config = dict(
    arch='vit',
    hidden_act='geglu',
    fused_qkv=True,
    moe_every=1,
    experts_per_token=2,
    layers=8,
    optimizer='muon',
    muon_scale='spectral',
    momentum=0.95,
    max_steps=12600,
    batch_size=128,
    lr_schedule='poly',
)
Rows from block 5, named by matrix and row number. Rows with one number belong to one attention dimension. Each number is 128 + 32 x the weight over its row's rms, rounded and kept within 0 to 255. All counts start at 0. Numbers have three digits each. After the name is the row's rms in percent of the matrix's.
# q: attention query, key and value (stacked) (model.blocks.5.attn.qkv.weight, 432x160, the q third), inputs 80-159
# k: attention query, key and value (stacked) (model.blocks.5.attn.qkv.weight, 432x160, the k third), inputs 80-159
q.44 092:141107110107119171101137119199138101162091092140138142104163100109195126126145117124146088095148142108146134176118152111122096139155186161074183142135161094146150093142142108146195081103153142174137070169137149087170125106173064101123170063
q.45 099:122129122144143142137161106128131094115145148163065127182096129138134116202136129139144149110152105077121065115144079142107070129148075070106142147081126165111161173130150083128133093178134145064163148117107061126140174150157118108066175098
q.46 092:162084179145195155124164104164101072113098069109114129097147148113152147201105140163166139095124159096104104132160134169107069183137136107094147096175073111163135078118171164131161123160137115151104125174103150137104111129150106101153068106
q.47 105:109165172135054143150085148125127170169090221119166144119129098134127123139162129151123114146131141088121147127157145125138154147067129174121146132159097153084133141134148139053061044103155075104131097099134068127108165164162122117153127144
q.48 097:157084205098166194146143145105081158075126163102113149153185138115139087132138095108088169141139042081124141066158132126102180157109121119120072149173094179139146113128149137152117101154168080117132106109111168226133130102126108125119117152
q.49 113:187096120072097088109094172123151180161120149143177166131143072151100095086149137169099098127149145149144084138139100146134125175139092145084091086058082144130156132071119111116131155091119100112112147156123113145082104114148186139124169111
q.50 097:138144126122142151169114163114139163168139093142114049111089155124081123148112147102209116126120157113188074127098139114113101134099107143133092100096110075185072112191130111122107094143133163111155064063106117146201168171088105140082130088
q.51 104:133097142130198109184077190144101142116117138142078116158112144124125098139162167082181161136161163116131152222161106133101030061145107106152089151157082150111104066145113162176163137086133148153152080102145152070121181096135097083167152154
q.52 086:074149138143108163125147160104160090218089139091148162104139082103153159115090150113127143075105176110099086198148105133089053111150178085121121126105096096097110064141197104147153206142093120155131121082117181089134127163106132146123125161
q.53 107:109131066173108114098068158090116172126122164145122143124107167059130151172117179021103151142123135091175120188119074149201069091118107109141104118150141136125114108126092134134170131129138140114107114076157182062133137096071122114106113144
q.54 113:115149189150098114113082080100149124164077187103138095111147129192145163097151120128148101155116131109105142198203125108142156070130160148173093169136090124132218162089089147109088129118115095088133099069134102179117119201088125140112153139
q.55 091:133144181168056194143145113157137129128116200117108133176071085082149129102154078119112107055133120120124124102151143124128103150070145128156099161143130148137118153207191133132168111148130096137174094084171141159152108076146135133104133123
q.56 100:168124167156111170043104079160149116105134150172133162073126126138155087104166178141108141150105123106088150113176124131156147147100110103136133159143158160140162199147112177110115151087115125110168096123105121120146152065095145120147091124
q.57 094:153165156158147127152106117197072168160061161103089121104166114113165118125133142154125120191122190146087108119177122153161125097152157101141158136179136194114138139150108137154127144124101091106161126131120145116103117112105152148187071149
q.58 118:126093145146164111141143099146154118103131142142100130160126116125146101140119119160191126088135187171116155143175133127116108051156140101161097118160109119155098094169103103160142115084162190076101108085107133206101092146122165068150129149
q.59 097:169159133146125120105168091161135118078103135108152140085161136175156107087128123161106087134105134192121132039146101144182139190119171123139132096143124134079147128154118121103114070153138119112135144179132100158085131150195120120180104081
q.60 104:145140103187076140209128091149123121067147148194092156128101100112179086152107127129143104101089129112160113103122158152161124110150099087124141110067176121129172114160078122099114110155132169119151105221203151106114118059146087106147104173
q.61 103:140216210050152173159151098165117133160075112096097155182114079142156070166137122159090107158113124123089110143160132139114101141103168071166142134141132148118134097176170150155153180104115080166111159125120127069185125123120123151113069158
q.62 093:033147069093118146161115141155095119143115138118105066174150119074111160132159135107087150122162140128098150130135105126072037151119125111154119088163088136129168140052165154129106144126096153182116099071054127103183075130119196161087101140
q.63 098:111134077190084091092112152111151121166134140169149082135133132092061141095070102142068145168144116120084156169108116093129158112106143141104134200097151105135094168112165108127148138168081153014108076133183134222119114110105166132129147141
q.64 110:143119175072146108129124094157140159096112113081154151056142129218208081119118159208111134079109133098153110101141096139092131154054139104162150122145094131122153162115166109079070111110132148125161099142099135124127111158099140179110152122
q.65 101:140094153141121143073208066102177118115180122132145155153157133116121114139087118094154103117087047127127168110089164122139149148137142140085120097066182134135140141160121183092169092130124131123101138058086134166135167142070119147099123138
q.66 098:157088113089125116111114199152141118120123126159160140137151192098146166143127123181125135123119083111093094125140117080141123104153138155123186102126107109135104096118080132095155136191157138135098206142075120117101160146166077145049181074
q.67 098:164108139134236130111130147116123133139120116186066149156129125114125095077151114149122167101149069151119118174145097074098140081099111086120136145141119155140191083059133161143165160058109069099131106145099153159092181105128158102152243149
q.68 117:089145117183080054140131100112194115123168138158121086075040118142108171060118161184140120127103175081194152153141153124151103109116172119130093158136108069124113172124133143114103193175059152165146108121111147149112141107153123132192153138
q.69 098:153128156063126072113114185087102131123157087117099154143142166128161132081174114134131141146204083098155151178127126110107170109111105110092104098159157180097072111110179155161143137138126113072141109106057145141125104158143159176107123103
q.70 084:122055047174114133169096153076150157092121153160159134127159105105104166173176158119190141153131117063150108082150134114158128054108145171113079132135119099077158123139060142127149102156180157076081116095163137123127168183115138161093176135
q.71 091:126086099154166196115150143091157122153138138153080088107094175117117131141158122096168096040121161151084137156142134103114074109155127141087123122115106122097132055076128139145153121164177156157095041164181172192128127118123145122158144140
q.72 096:152079163147199132134099111125103226103136142099109162129131124099168034138168101122083145136167136099130133082155141183099104084073178090165120143144149212115172121123142108139115102107146145178122095129153130119113124105137138087095049127
q.73 119:127070100093162139123060168140134147094133120096209143081113120135183119100082153166139143089173151132121118184136105117131133182142097132156126098103167122115099105101165123100110065121116155103073092143156142255143085074160082136090143139
q.74 087:162151122181129150130157128048123133107125138182095172151148100133142125126108059161123125120144099154112136201122157111155116064088144102119112143122197125124154103126136120103188141114146127080140130144199130160136166164094134150133130144
q.75 105:190152130096174105121124144148139148110146105106116109094113123130056066141124143128128141140103172138141050127117078123151063124098091100133158154082093122171088088100118133155142157073174113149135136170196162086112135105122122164125086113
q.76 084:101087071090074102164152104112102101113180060156148080151137125094101135104115127143098168149122099124165185112092135103142133112150135124110119189126091175124190113091135187172095149121141109143176118127109125099170147138164189100179090116
q.77 094:178165141123148064087157147161119158145117094154163175120146106175174037137107148111137111186105099167123156137118118106193070170094110141143094096112130156114153148148200119109093112113101115081107104123125147118108167122132155154078123121
q.78 100:175150180117115190098160109129162161153095082115139117105079140186113118135143080093114108175143097143140091084101155112138155126113143206112165162091112124136123081105089130171150097084093160093135127153163113125130154049114090116141160116
q.79 108:071098070133128111136100181044134113096133108129174099114123099178128170098143121144161149122146073113102132180141136108134171139139121148102110131133183075131107140089155098047126118134110135106077086154155124167135136172143153157133206199
q.80 086:119104188151156130085111099101118127154140141167148180156163140143131126097155119201144103139118108162129108146128098115047189104135168114096152147166188139092122130118150096137191151068087142077129169101120163183083086117127156121142132170
q.81 090:159103080113101131124158130095145124107085134117119142101101119184134100101073170077120143109139190076137191137147103146122123170126155127162074051124126151122153139119116157081057107099116121151111090069117097115157095155134106110130161125
k.44 099:129116151146110185109140161113114131148126118078124118068109146076142113083074122158091101146082180163160106129112118138141098140166131164096125140125198100168155099172152130093123128081084145100152137185135150108072123131119056134101075177
k.45 095:191057168113150181164116142102123146041153166163132188123092162094119150182143142083131091102102146113180127135129117121143106143129133141113143140116073103179172134108110108093157182169120155112160095147146111135047221142083137128168078121
k.46 099:172132079136172173125113143121125095141137125163126133106115129125121110142151145098164170109147123128089142162090107103183111117173112147174137117143175125192110075161068164158127128142152106115100073128138071117072157101095067090173070119
k.47 110:124177177140125096107114164104091157151097095147134083116172133119191104094143149075116121142154127084100125106173147152135126184096116137112157112139118157105182112145161128170093104121103075132144142131091180152121151105144194177127167115
k.48 093:117119046135153134161105137053126129141157114097147115121135174126057145079132141110129116104123195162106148155101098142139121129143114145166118161167139110154052145101119099082178170150094117171103133145126154061132162091142144135177131090
k.49 112:087110156128129122171097143134092087173153169060139103147154168124189178093137189212120124101078169119155112118161134131049161096135117091124128160114120108148103165149152134099084169089146047116106136145110099159139123139140174135089086120
k.50 099:179145136111155050102135132107083144106182147139116132084107077122124090122144124110116173159136111150180111125104088108191099152108051141165148144127129156143174084178099148169179159067160212133110128152182114091135122129131154096139090178
k.51 102:148183170081073071069151151188127160143204072092187206100151104110077150094135099170088114178162172136172049131093138164087176135166146126112129110133129142104104163073119113080130121111143128127100162173155136097139115107093123131125170139
k.52 083:166137091091057190119105141135111133106105128143190108076159157101127134145152120108127085100138125183144127082153175155165153094152107103162150168139161109073161127122114095103057167068114173103122109185177127108122146116116074133136212103
k.53 100:145155150139174140083127135136097220112152077120158161072139078120161079110161127061119134189107154193143086102110114112200220151130125133138137105097152171118127137158129076089094122129136130099157099085146137144102104088057064156086131119
k.54 119:123121118176052167116105128091168135133122067122150133059121144139128093133127148153119168091115172169146103112097102113104057142116116115124172131073152128174143092172145156087081180176160094174140114110150136143157102095129123092095130143
k.55 087:160115134125069118121114116104198107105139153154115117072126097175121136143131129108146148053153169097129114130120109078118163076137163122158125137171158150090087150111122089099117171033137142121102147136093137107132101134077096151156211117
k.56 093:095083134087132083121126175186127155143103137109115112135092158175162121133142178157099162146140158101159177164121143091151152084095151196149062134100148161190175151104170090036134159162126127136096145080125174159142111082137147119150123131
k.57 086:111125136053052141164120159162153091092142115187129131121075151113134143159108109183149116119160149097152163203101127152147110108143104096144104145164083100138088123089171154112143161128112090157097137136148147134167176177144186147149148174
k.58 123:118079188148080128105167148145175173134106152133110126143059137198182164174109114170106121118077132160147097113067108154118146146113137105096162108141141112063101132116164114095109129175147134133111095152148085049141137150158152090151118120
k.59 096:130094129100131118176119115134151090152113148179148061146089085112157155155058157106132168119155104101101136211163135113057105109164111094107150133167152079097122115143136176089133118177151118144094120081119105089134124195162152131090170140
k.60 111:107173078113134186079183121183177171144128168080127150167157060178164127145105132115174130148167132063118103151136146069084129118121145164073089100156072137121134200120140136110133094114126137117120103126115126121122149148135111115193143130
k.61 101:151141142086084130162129123093119109101145155195096099135103148090136174129090137209130168069139162109152141180121116143186121142129170120104165199160123126138108096057185208149140117043092122136104139186168127161134096143176136082122141128
k.62 086:126160153046201083096126101082128122145132108125146134131191168132108095101150135171059095128089171145136154125133170144166179138137141124096082120132090160127150137084112134095104109154153157176126155135103173137103112111084181176166088104
k.63 100:120154195124140131107129161092127132122170165120133128053147132144181142148193109088142120134173121149135174061067100143078066121127050168164165110072205133177141149150119111121163122159119098169122140083124118126100182062091177137138096121
k.64 099:125126152139117078155110102157076107139124157176086116112095157151134123132123159094081137018100094148153107140149173111151093130127088092176139187167100108169135087154099166138177165097146134128191161112120162076155062163058150143166142157
k.65 099:167119100141146095137159130171106109140149144106116092148167160138201105127124110081195114126117124149164131126109088130189125119152131178145108132086162164150178069102182136140132087151117173122146136171111110128120144125165132125102087118
k.66 091:173161080151104133101090059156125120132091096135128160155151126105099110129121145039132131130101071151072171094188126108155123194161119156135131077109132157165106139149103106097096126136104148134119193112153155118097143089138107119098113154
k.67 098:071152115112119130090132151175123102126182110039167145075116203102135143119182134145077125108093177150129090164119118180092124119115101133159125127149151160201068167095093112060093171172177091147119103180147166079134146109130136165186113135
k.68 117:080093139176105095073120172135138175115083167107160114122093110160079142178097093110145139164185128125095129109184135112120147141106140117100136150123116149139121136139098127157112162096115168161075088119084127121118101117133110132144168159
k.69 093:131134149165128066123110152092090123154159126156090171077124138117057142088171133098142073113080118109149116096165121075140146081139097101214108119096134091099086090162089126151173140214142117171119162147119202122120139146126161080172081129
k.70 083:139088111169148109080156108120109164111127092111084190101198132129154070143162101057108140154152120214112129094111147130090100171107141127124136080155102102132130147155094140107097147103169142096085124130133157114136144126110091135084046124
k.71 088:155142083137128182052147114125190123134146077076149178129159103100130128102157145122072078186123156175126085130084112151102153061169116087157084129105117127066091116094085086134132113168152090192105145126173119090107171123130128143148139080
k.72 101:151126185115161143150135137085163091145156142148099152132107099146127151133143155157082132070125148145209150154094096115089141149117173106123142115119140099204062134117126117138143144102068095110106122126126171089100088160082160124172145111
k.73 121:056153190181126120113142109133116179121129148162129155175123150127087154129128096117143130106113073142153104138163156162106114098105128128110115199114109151138150132174107156139158106133113101108216181033092092087152136067109188106141140129
k.74 085:128170121140071187103177162201167076153112106097107182125159167116165101163169099108137112034071094134129070110151104127092080111123129109149177113155175120105160123105106132127110149209162122124145113145133148031119183125123095124201149143
k.75 104:109134147101182135115158127141092170112160175092129182174140128113216098103157127085046166133061096135189040152142121122101169147131114125149163199131149130172145115103098185153133125083118115071101137159186144136117073090084121154131131152
k.76 088:095049116106167124121160111201136142081122138146123125162169123126080126064117064120091090133085189087101072087134116120126151137136118157142157052130109100089151181122113126124091162186196154104111173191148127137115103172168149161179072091
k.77 092:060090104053121115169176153137087105165131178165162146127161125132181115126097113097087163119104135119107106153134159175132134129122052147087178143104179096132151108082153150023119081118134120093153179128125142154180130135105167161105180169
k.78 099:128109130149127160176089119078090133122157142109137152115080146110175106114160130129121100114151179142149112166089077136143139116174090111198128171113134121127101118104101104166167105096131094119107094109114094155148134082095111095111143124
k.79 109:113153148221119134095155108148075140143104116057094162133196134104096166106141108127157096119145045210118195064131168139108089129121158094114111091148105123111135141209067103117165132117120155177150140148110103137170184097112092116107111157
k.80 088:105106160173106155167102137161152107144079151094117166123034156162105127151178116145132089115044116120166203081139158187118109047145115114128154146135108114105125087112146094144183140181129079105103107099123134070132162084132155092141143082
k.81 100:117156211154127106111124116153086149119118095124114097091185165137150154104107156160157150134180100174143061137127115087139125119144141182138119177120138076137148099141095141132057112195120166105139132113125120104148121134169145106064133186