Rows from block 2 of a small masked image model, named by matrix and row number. Rows with one number within an expert belong to one neuron, the router's apart. Each number is 128 + 24 x the weight over its row's rms, rounded and kept within 0 to 255. All counts start at 0. After the name is the row's rms in percent of the matrix's.
After each expert's rows are labels from the 100 images, of 14976, where the router gives the expert most weight on average: "responds to" is what is common among them. Only what is clearly more common there than usual is listed. The data: stained colorectal tissue patches (NCT-CRC-HE-100K).
# router: router (model.blocks.2.mlp.router.weight, 16x160, trained with AdamW), inputs 0-53
# gate: expert gate (model.blocks.2.mlp.gate, 16x160x160), inputs 0-53
# up: expert up (model.blocks.2.mlp.up, 16x160x160), inputs 0-53
# down: expert down (model.blocks.2.mlp.down, 16x160x160, transposed), outputs 0-53

# expert 14
router.14 134 [155 117 129 108 133 117 145  59 140 189 136 131 144 145 161 111  94 114 147 179 117 152 185 162 107 115 110  79 124 107 116 112 152  94 162 142 130 120 125 153 104 110 107 187 140 128 148  78 153 119 136 148 108 114]
gate.0 053 [149 161 118 156 152 120 117 132 152  94 129 163 121 164 147 110 113 127 110 131  81 134 114 119 151 182 145 109 148 112 134 129 100 177 189 134  84 124 137 125 150  99 162 156 108 107 165 143 158 154 145 108 164 132]
up.0 095 [122 153 144  98 158 166 113 158  86 144 134 119 143  89 114  80 155 148 148 126 118 143 147 136 144 163 171 108 168 131 104 133 119 127 155 125 132 108 129 111 127 109 144 164 128 109 108 139 138 110 130 119 134 103]
down.0 098 [109  96 116  94 115 124 126  95 137 127 127 113 141 111 142 171 113 134 114 117 101 175 146 121 119 160 106 155 107 115 137 161 131 166 154 116 140 127 112 128 112 109 119 149  91 125 147 150 151  98 143 155 154 139]
gate.1 052 [ 96 129 137 126 138 160 124 132 136  86 100 183 152 104 116 123 127 123 119 146 142 155 127  98 131 168 118 110  98 109 119 144 113 113 129 143  85 154 147 151 139 128 162 115 142 106 121 110  93 133  96 121 128 115]
up.1 092 [151 138 124 114 149 190 109 162 132 149 124 136 182 104 138 132  73 123 115 127 104 133 121 119 120 158 117 139 162 117 106 160 129  77 114 129  96  90 137 161 118 150 135 105 130 103  97 132 111  74 123 127 156 125]
down.1 089 [115 128  98 173 136 162 145 137 126 128 142 125  64  98 138 118 144 130 112 147  89 162 152 173 138 135 147 144 129  99 124 137 133 109 127  90 151 110 148 117  96 128 124 127 167 116 123  87 160 155 167 165 147 140]
responds to: tissue: lymphocytes

# expert 15
router.15 099 [116 148 115 112 118 136 171 139 147 113 127 112 136 151 102 139 157 119 120 106 166 116 117 101 115 109 145 125 163 144 139 141 180 160 116 142  98 164 160 148 145 119 135 127 120  99 148 120 109 121 135 107 160 186]
gate.0 131 [117  89 141  94 157 119 176 173  95 123  97 141 139 123 133 159  85  93 124 104 125 119 147 116 213  87  87 150  96 110 157 136 108 186 148 115 151 140 145 147 144 136 149 148 110 138 147 154 116 147 122 122 119 125]
up.0 118 [145  85 160  96 154 120 174 168 127 118  98 161 137 133 108 166  65 102 108 119 115 116 143 112 211 121  98 148 112 119 167 124 134 198 129 116 166 138 138 137 109 122 113 129 107 120 173 143  96 126 179 113 127 122]
down.0 120 [111 115 144 119 148 127 145 161 146 133  72 104 139 161 140 104 101 122  90 138 100 150 137  97 118 128 111 135 127 159 145  90 127 148 135 140  59 108 128 118 112 109 120 174 101 135 137 106 131 109 120 149 106  91]
gate.1 097 [132 120 139 156 136 135 162 114 136 145  92 141 148 122 178 156 146  99 122 112  83 163 111  98 113 179 124 127  98  86 141 121  96  97 165 131 174 101 129 108 150 131 134 135 149 112 130  99 133 114 113 132 143 173]
up.1 094 [143 118  92 114 115 125 140 121  76 185 134 126 127 156 169 142 122 151 134 102 129 137 128 131 113 114 158 119 101  85 136 111 131 167 153 115 141 128 101 127 134 144 149 125 178 125 142 124  61 148  57 128 111 121]
down.1 111 [164 125 106 166 136 109 107 129 101 134 157 124 120  95  84 118 176  97 162 145 127 123  94 134  92 121 131 118 111 104 146 142 131 108 148 108 131 106 102 158 111 113 153 127 160  94  95  89 112 172 105 132 133 170]
responds to: tissue: smooth muscle; tissue: mucus

# expert 6
router.6 076 [177 121 116 121 141 119 151 158 125 131  97 115 142 157 152  61 108 137 106 152 135  80 120 129 156 136 139 129 111 139 151 120 161 141 142 109 125 130 154 147 151 148 118 167 138 171 109 140 140 128 119 159 134 122]
gate.0 109 [117 120 138 153  90 123 111 110 147 128 155  72  96 119 132 139 144 117  90  67 122 143 179 116 129 133 146 129 141 119 154 143 129  85 133 152 150 163 123 104  84 115 126 117 122 156 127 136 110 158  96 122 121 106]
up.0 105 [112 129 128  88 134  96 145  88 120 128 134  98 129 110 112 115 119 119 152 156 109 150 144 120 130 155 138 130 126 115 138  97 130 108 123 102 114 140 107 153 133 134 142 131 112 125 100 111 128 101 173 156 115 155]
down.0 104 [142 128 143 128 104  75 162 118 123 121 152  73 108  99 165 103 133 112 114  78 156 133 114 134 110 117 171 110 126 143  93 124  66 129 160 122 154 115 138 120  86 173 127 129 142  93 155 116 147  93 119 117 121 140]
gate.1 112 [129 144 158 140 113 130 158 159 100  84  84 128 129 105 132 132 174 145 110 134  97  92 138 120 132 129  88 131 152  92 126  75  90 103 132 140 135 122 166 125 121 188 174 157 142 146  99 148 134 150 147 156 127 138]
up.1 097 [152 145 150  89 130  95 154 105 160 146  99 146  99 134  91 148 112 121 135 114 100 143 144  98 118 152 135  98 115  93 140 155  98 136 116 101 177 122 124 133 161 169 153  97 117 137 165 141 124 180 105 140 107 141]
down.1 102 [126  75  99  97 104 112 157 161 108 124 128 139 116 176 110 111 146 109  85 158 138 134 129 106 125 146 132 158  83 129 113 131 144 132  88  87 141  74 137 110 142 158 135 113  94 153 108 162 109 146 114  82 164 117]
responds to: tissue: cancer-associated stroma; tissue: debris

# expert 4
router.4 069 [133 122 137 121 130 158 155 133 137 105 107 121 115 141 140  53  70 147  97 165 159 136 102 129 157 124 143 139 102 125 115 115 138 127 141 160  89  92 122 129 126 103 122 131 117 156 133 152 138 155 157 146 127 115]
gate.0 099 [148 126 136 177 104 112 168 118 103 130 163 104 149 139 110 129 136 142 120 140  72  98 154 125 108 170 162 118 125 140 114 182 138 139 150 148 166 111 123 138 155 119 112 131 163 128 144  80 103 165  71 154 144 157]
up.0 110 [126 134 134 121 152  92 102 120 113 130 117 123 157 132 123 172 140 160 112  97 113  87 122  94 161 124 115 106 133 149 112 129 122 128 134  82 164 105 175 114 112 117 158 157 111 144 133 139  96 134 168 113 114 137]
down.0 109 [118 102 154 152 145 116 136 106  78 137  85 102 130 138 144 148 161 130  79  95 145 139 129  98 141 103 131 119 144 107 150  72 131 144 153 123 125 139 144 124 147 136 166 110 108 135 135 145  87 137 160 117 136 126]
gate.1 111 [ 83 165  97 100 115  99 116 126  86 130  88 121 137 163 134 123 130 105 108  57 177 154 124 163 102 130 141 120 128 123 136 121 141 135 139 131 145 138 149 159 132 164 129 122 127 116 159 129 109 138 160  80 115 130]
up.1 113 [ 84 140 135 145 138 128 117 122 103 139 112 143 133 114 133  67 133 120 127 152 124 197 157  80 145 117 117 117 137 112 152 135 120 127 128  79 117 126 128 112 198 114 131 122 108 108 125 121 144 120 145 103  92 149]
down.1 115 [111 141 117 126 172  87  95 120  96 164 120 174  96 127 157  79 125 112 168 144 137 130 138 130 141  98 103 109 108  93 155 134 132 173 103  86 156 143 180 103 148 149  97 133 111 100 135 132 147 118 139 107 115  96]
responds to: tissue: smooth muscle; tissue: cancer-associated stroma

# expert 11
router.11 129 [150  77 176 159 143 110 126 125 110 167 113 154 156 145 148 127 123  78 138  98 123 138 145 104 101 131 121  87 108 106 130  91 102 163 116 171 129  90 144 120 131 143 144 143 135 137  88 137  89 113 105 162 131 122]
gate.0 123 [161 146 107 130 120  98 108 108 108 111 108 137 158 149 125 130  90 109  86 129 132 145 124 131 109 132 187 184 119  65 134  95 133 130 162 121 155 114 137 155 142 162 123 137 120 145 151 125 169 118 113  93 129  96]
up.0 118 [109 110 158 170 105 115 158 161  94 128 128 119 106 107  83 144 139 117 134 122 111  77 128  98 126 111 103 148 150 160 112 147 143  71 139 170  78 149 147 141 140 114 139 118 104  75 105 128  75 145 145 130 122 111]
down.0 103 [121 124 137 146 140 113 152 132 131  97  74 145 133 132 108 127 133 187  93 130 125 114 117 128 120  89 150 114  99 109 116 127 136 168 113 136 129 143 136  95 159 136 134 145 124 137  98 108 161 112 170 165 158 121]
gate.1 053 [109 121 123 169 154 123 140 110 109 145 110 112 124  94 133 156 131 122 134 189  99 121 134 160 145 135 171 179 150 139 122 146 121 108 103 172 158 139 136 149 153  95 143 159 127 171 123 126 147 131 149 100 140 120]
up.1 098 [100 109 116  90  97 115 129 112 155 133 148 111 119 140 156  86 115 115 134 116 133 100 122 126 115 110  88 152 152 149 155 118 120 128 130 152 168 138 116 136  79 118 148  82 116 147 114 121 108 172 117  67 106 193]
down.1 091 [124 118 141 148 133 145 130 131 111 148 115 190 113 161 122 109 151 143 124 141 125 139 175 118 145  63 139 153 166 133 116 101 138 114 186 112 140 136 109 142 144 148 107 138 139 137  94 135  95 131 106 150 122  76]
responds to: tissue: smooth muscle; tissue: tumour epithelium

# expert 8
router.8 076 [132 136 121  96 160 138 145 133  86 120 115 116 153  93 132 116  91 152 128 117 112  93 102 124 115 128 162 142 136 142 167 122 156 166  75 155 162 159 119 126 123 131  98 151  87 129 121 154 156 132 162 157 160  92]
gate.0 118 [149 110 161 106 168  64 107 128 145 158 129  95 103 152 120 128 139 141 115 108 139 143 151 164 113 145 126 117 155 104 106 158 166 122 161  85 127 133 140 147  99 184  96 128 115 103 113 118  81 127  98 111 117 142]
up.0 093 [175 134 141 156 129 145 108 143 129 155 130 131 105 114 127 138 138 148  90 102 140  98 146 102 132 117 130 157  97 153 179 183 147 156 114 151 168 154 130 144 124 104 135 147 107 124 127 189 141 129 121 155 130 128]
down.0 097 [ 96 151 162 123 149 126 121 106  79 109 136 168 132 139 108 157 124 136 124 149 100  81  90 107 149 154 163 127 152 187 121 157 121 124  96 111  79  96 165 106 170 132 129 119 113 149 100 154 156  56 172 131 139 108]
gate.1 096 [135 104 103 103 106  91 178  88 124 159 155 138 142  77 134 130 120 119 162 108 158 123 131  94 151 136 126 143 117 106 105 116  73  91 118 170 153 141 123 115 101 127 160 106 119 135 112 136 121 102 125 151 129  94]
up.1 111 [143  98 127  79 112 146  90 120 132 115 120 104 108 168 123 126 100 140 145 134 105 146 135 146 108 164  99 120 176  74 116  97 129 134 136 130 137 141 133 173 151 168 120 123 160  99 145 157 146 136 165  99 159 175]
down.1 112 [168  56  90 113 117 148 123 142 114  98 139 152 109 168 112 114 145 105 128 109  87 100 135 164 154 129 102  82  95  98 141 121 113 111  94 109 183 129 139 149 124 165 117 135 189 131 126 170  99 141 121 145 139 160]
responds to: tissue: lymphocytes

# expert 1
router.1 080 [162 126  99  97 108 120 116 106 137 143 166 148 145 160 132  69 117 117 163 136 167 106 108 153 118 135 139 129 111 144 137 130 132 113 154 149 103 128 127 153 162 110 114 162 116 167 132 149 159 112 126 136 158 105]
gate.0 103 [152 138 124 145 118 118 142 116 101 168 158 128 131 108 131 137 111 153  93 170 108 164 116 114 122 155 140 106 100 127 108 167 138 129 133 123 152 143 119 135 136 115 116 138  86 128 207 126 139 118 116 141 123 162]
up.0 095 [113 148  75 146 125 139 158 119 117 147 141 149 104 125 124 133 138  99 145 122  76 169 130 124 107 111  79 154 106 165 149 143 133 106 167 151 145 119 140 106 143 161 197 153 125 128 122 153 133 112 138 113 109 121]
down.0 093 [124 171 124 123 132 152 102  95 122 130 138 112 127 118 130  91 151  95 132  74 134 144 128 122 111 147 143 138 151 153 105 100 127 144 120 119  98 144 131 150 141 124 133 136 134 141 141 120 140 120 132 135 116  96]
gate.1 106 [112 135 158 145  96 133  72 125 136  69 120 119 140 122 147 109 144 116 138 116 127 140 129  98  76 115 142 103 126 128 128 112 121 113 145 119 120 137 144 153 107 151 125 116 155 156 128  93 169 116 110 127 164 186]
up.1 099 [136 127  92 100 148 126 171 160 124 152 146 147 119 102 135 160 150 134  75 137 107 141 128 105 164  95 125 171 106 164  98 110 115 140 116 138 116  86 112 122 178 136 139 161 176 114 107 155 146 115 140 138 121 122]
down.1 102 [108 141  93 130 126 102 134 122 123 125 160 137 111 126 135 112 141 130  92 140 120 171 103 119 122 102 127 183 155 119 161  95 125 176 136 182 128 145 134 164 137 104 109 106 113 115 120 143 161 109 116 137 137 157]
responds to: tissue: lymphocytes

# expert 0
router.0 124 [158 157 126 109 106 104  93 145 137 150 152 103 152 128 126 116 168 114 117 108 119 165 142 103 155 119 127 107 121 114 119 121 118 142 111  95 159 157 144 107  82 174 122 137 118  72  96 130 155 169  99 104  86 114]
gate.0 108 [121 159 134 121  86 160 116 134 174 109 146 134  89 134 168 132 138  58 127 147 170 143 179 168 121 139 137 140 132 115 109 130 107 137 124 153 127 141 129 136 132 151 129 142 139 130 121 141 143 105  82  74 128 128]
up.0 102 [122 124 134 111 146 143 103 147 189  88 131 176  99 125 188 132 154 137 145 177 153 115 140 133 101 140 163 129 116 129 119 109 131 129 127 138 133 112 118 135 136 115 111  82 147  94 158 101 135  98  95  72 152 134]
down.0 095 [152 128  79  82 124 148 112 116 156 139 148 182  99 161 169 127  85 142 135 115 181 118 142 182  86 129 118 173 125 129 134  95 137 149 145 183 161 106 124 166 108 128 164 140 124 171 106 118  82  95 136  87 135 153]
gate.1 106 [172  95 129 175 122 123 143 149 121 142 122 127 109 124 103 115  48 131 142 136 140  85 118  79  96 123 135 129 111 124 139 113 111 142 122 120 145 134 133 104 184 145 150 119  61 106 135 159  76 117 152 150 103 156]
up.1 117 [145 134 128 160 113 141 152 137 119  69 144 192 173 140 140 116 113 124  97 130 202 162 131 140 126 151 128 149 149 140 128 181 114 142  92 113  96 101 141 125 125 147 102 158 150 174 115 107 162 128 141 119 109 122]
down.1 117 [135  88 125 127  79 135 179 158 103 110 125 122  91 124  92 136 144 105 142 103 113 151 118 129 163  97 137 149 123  58 118  73 130 170 115 127 139 111 114 126 131 114 123 108 143 112 166 140  99 135 160 124 130 137]
responds to: tissue: adipose tissue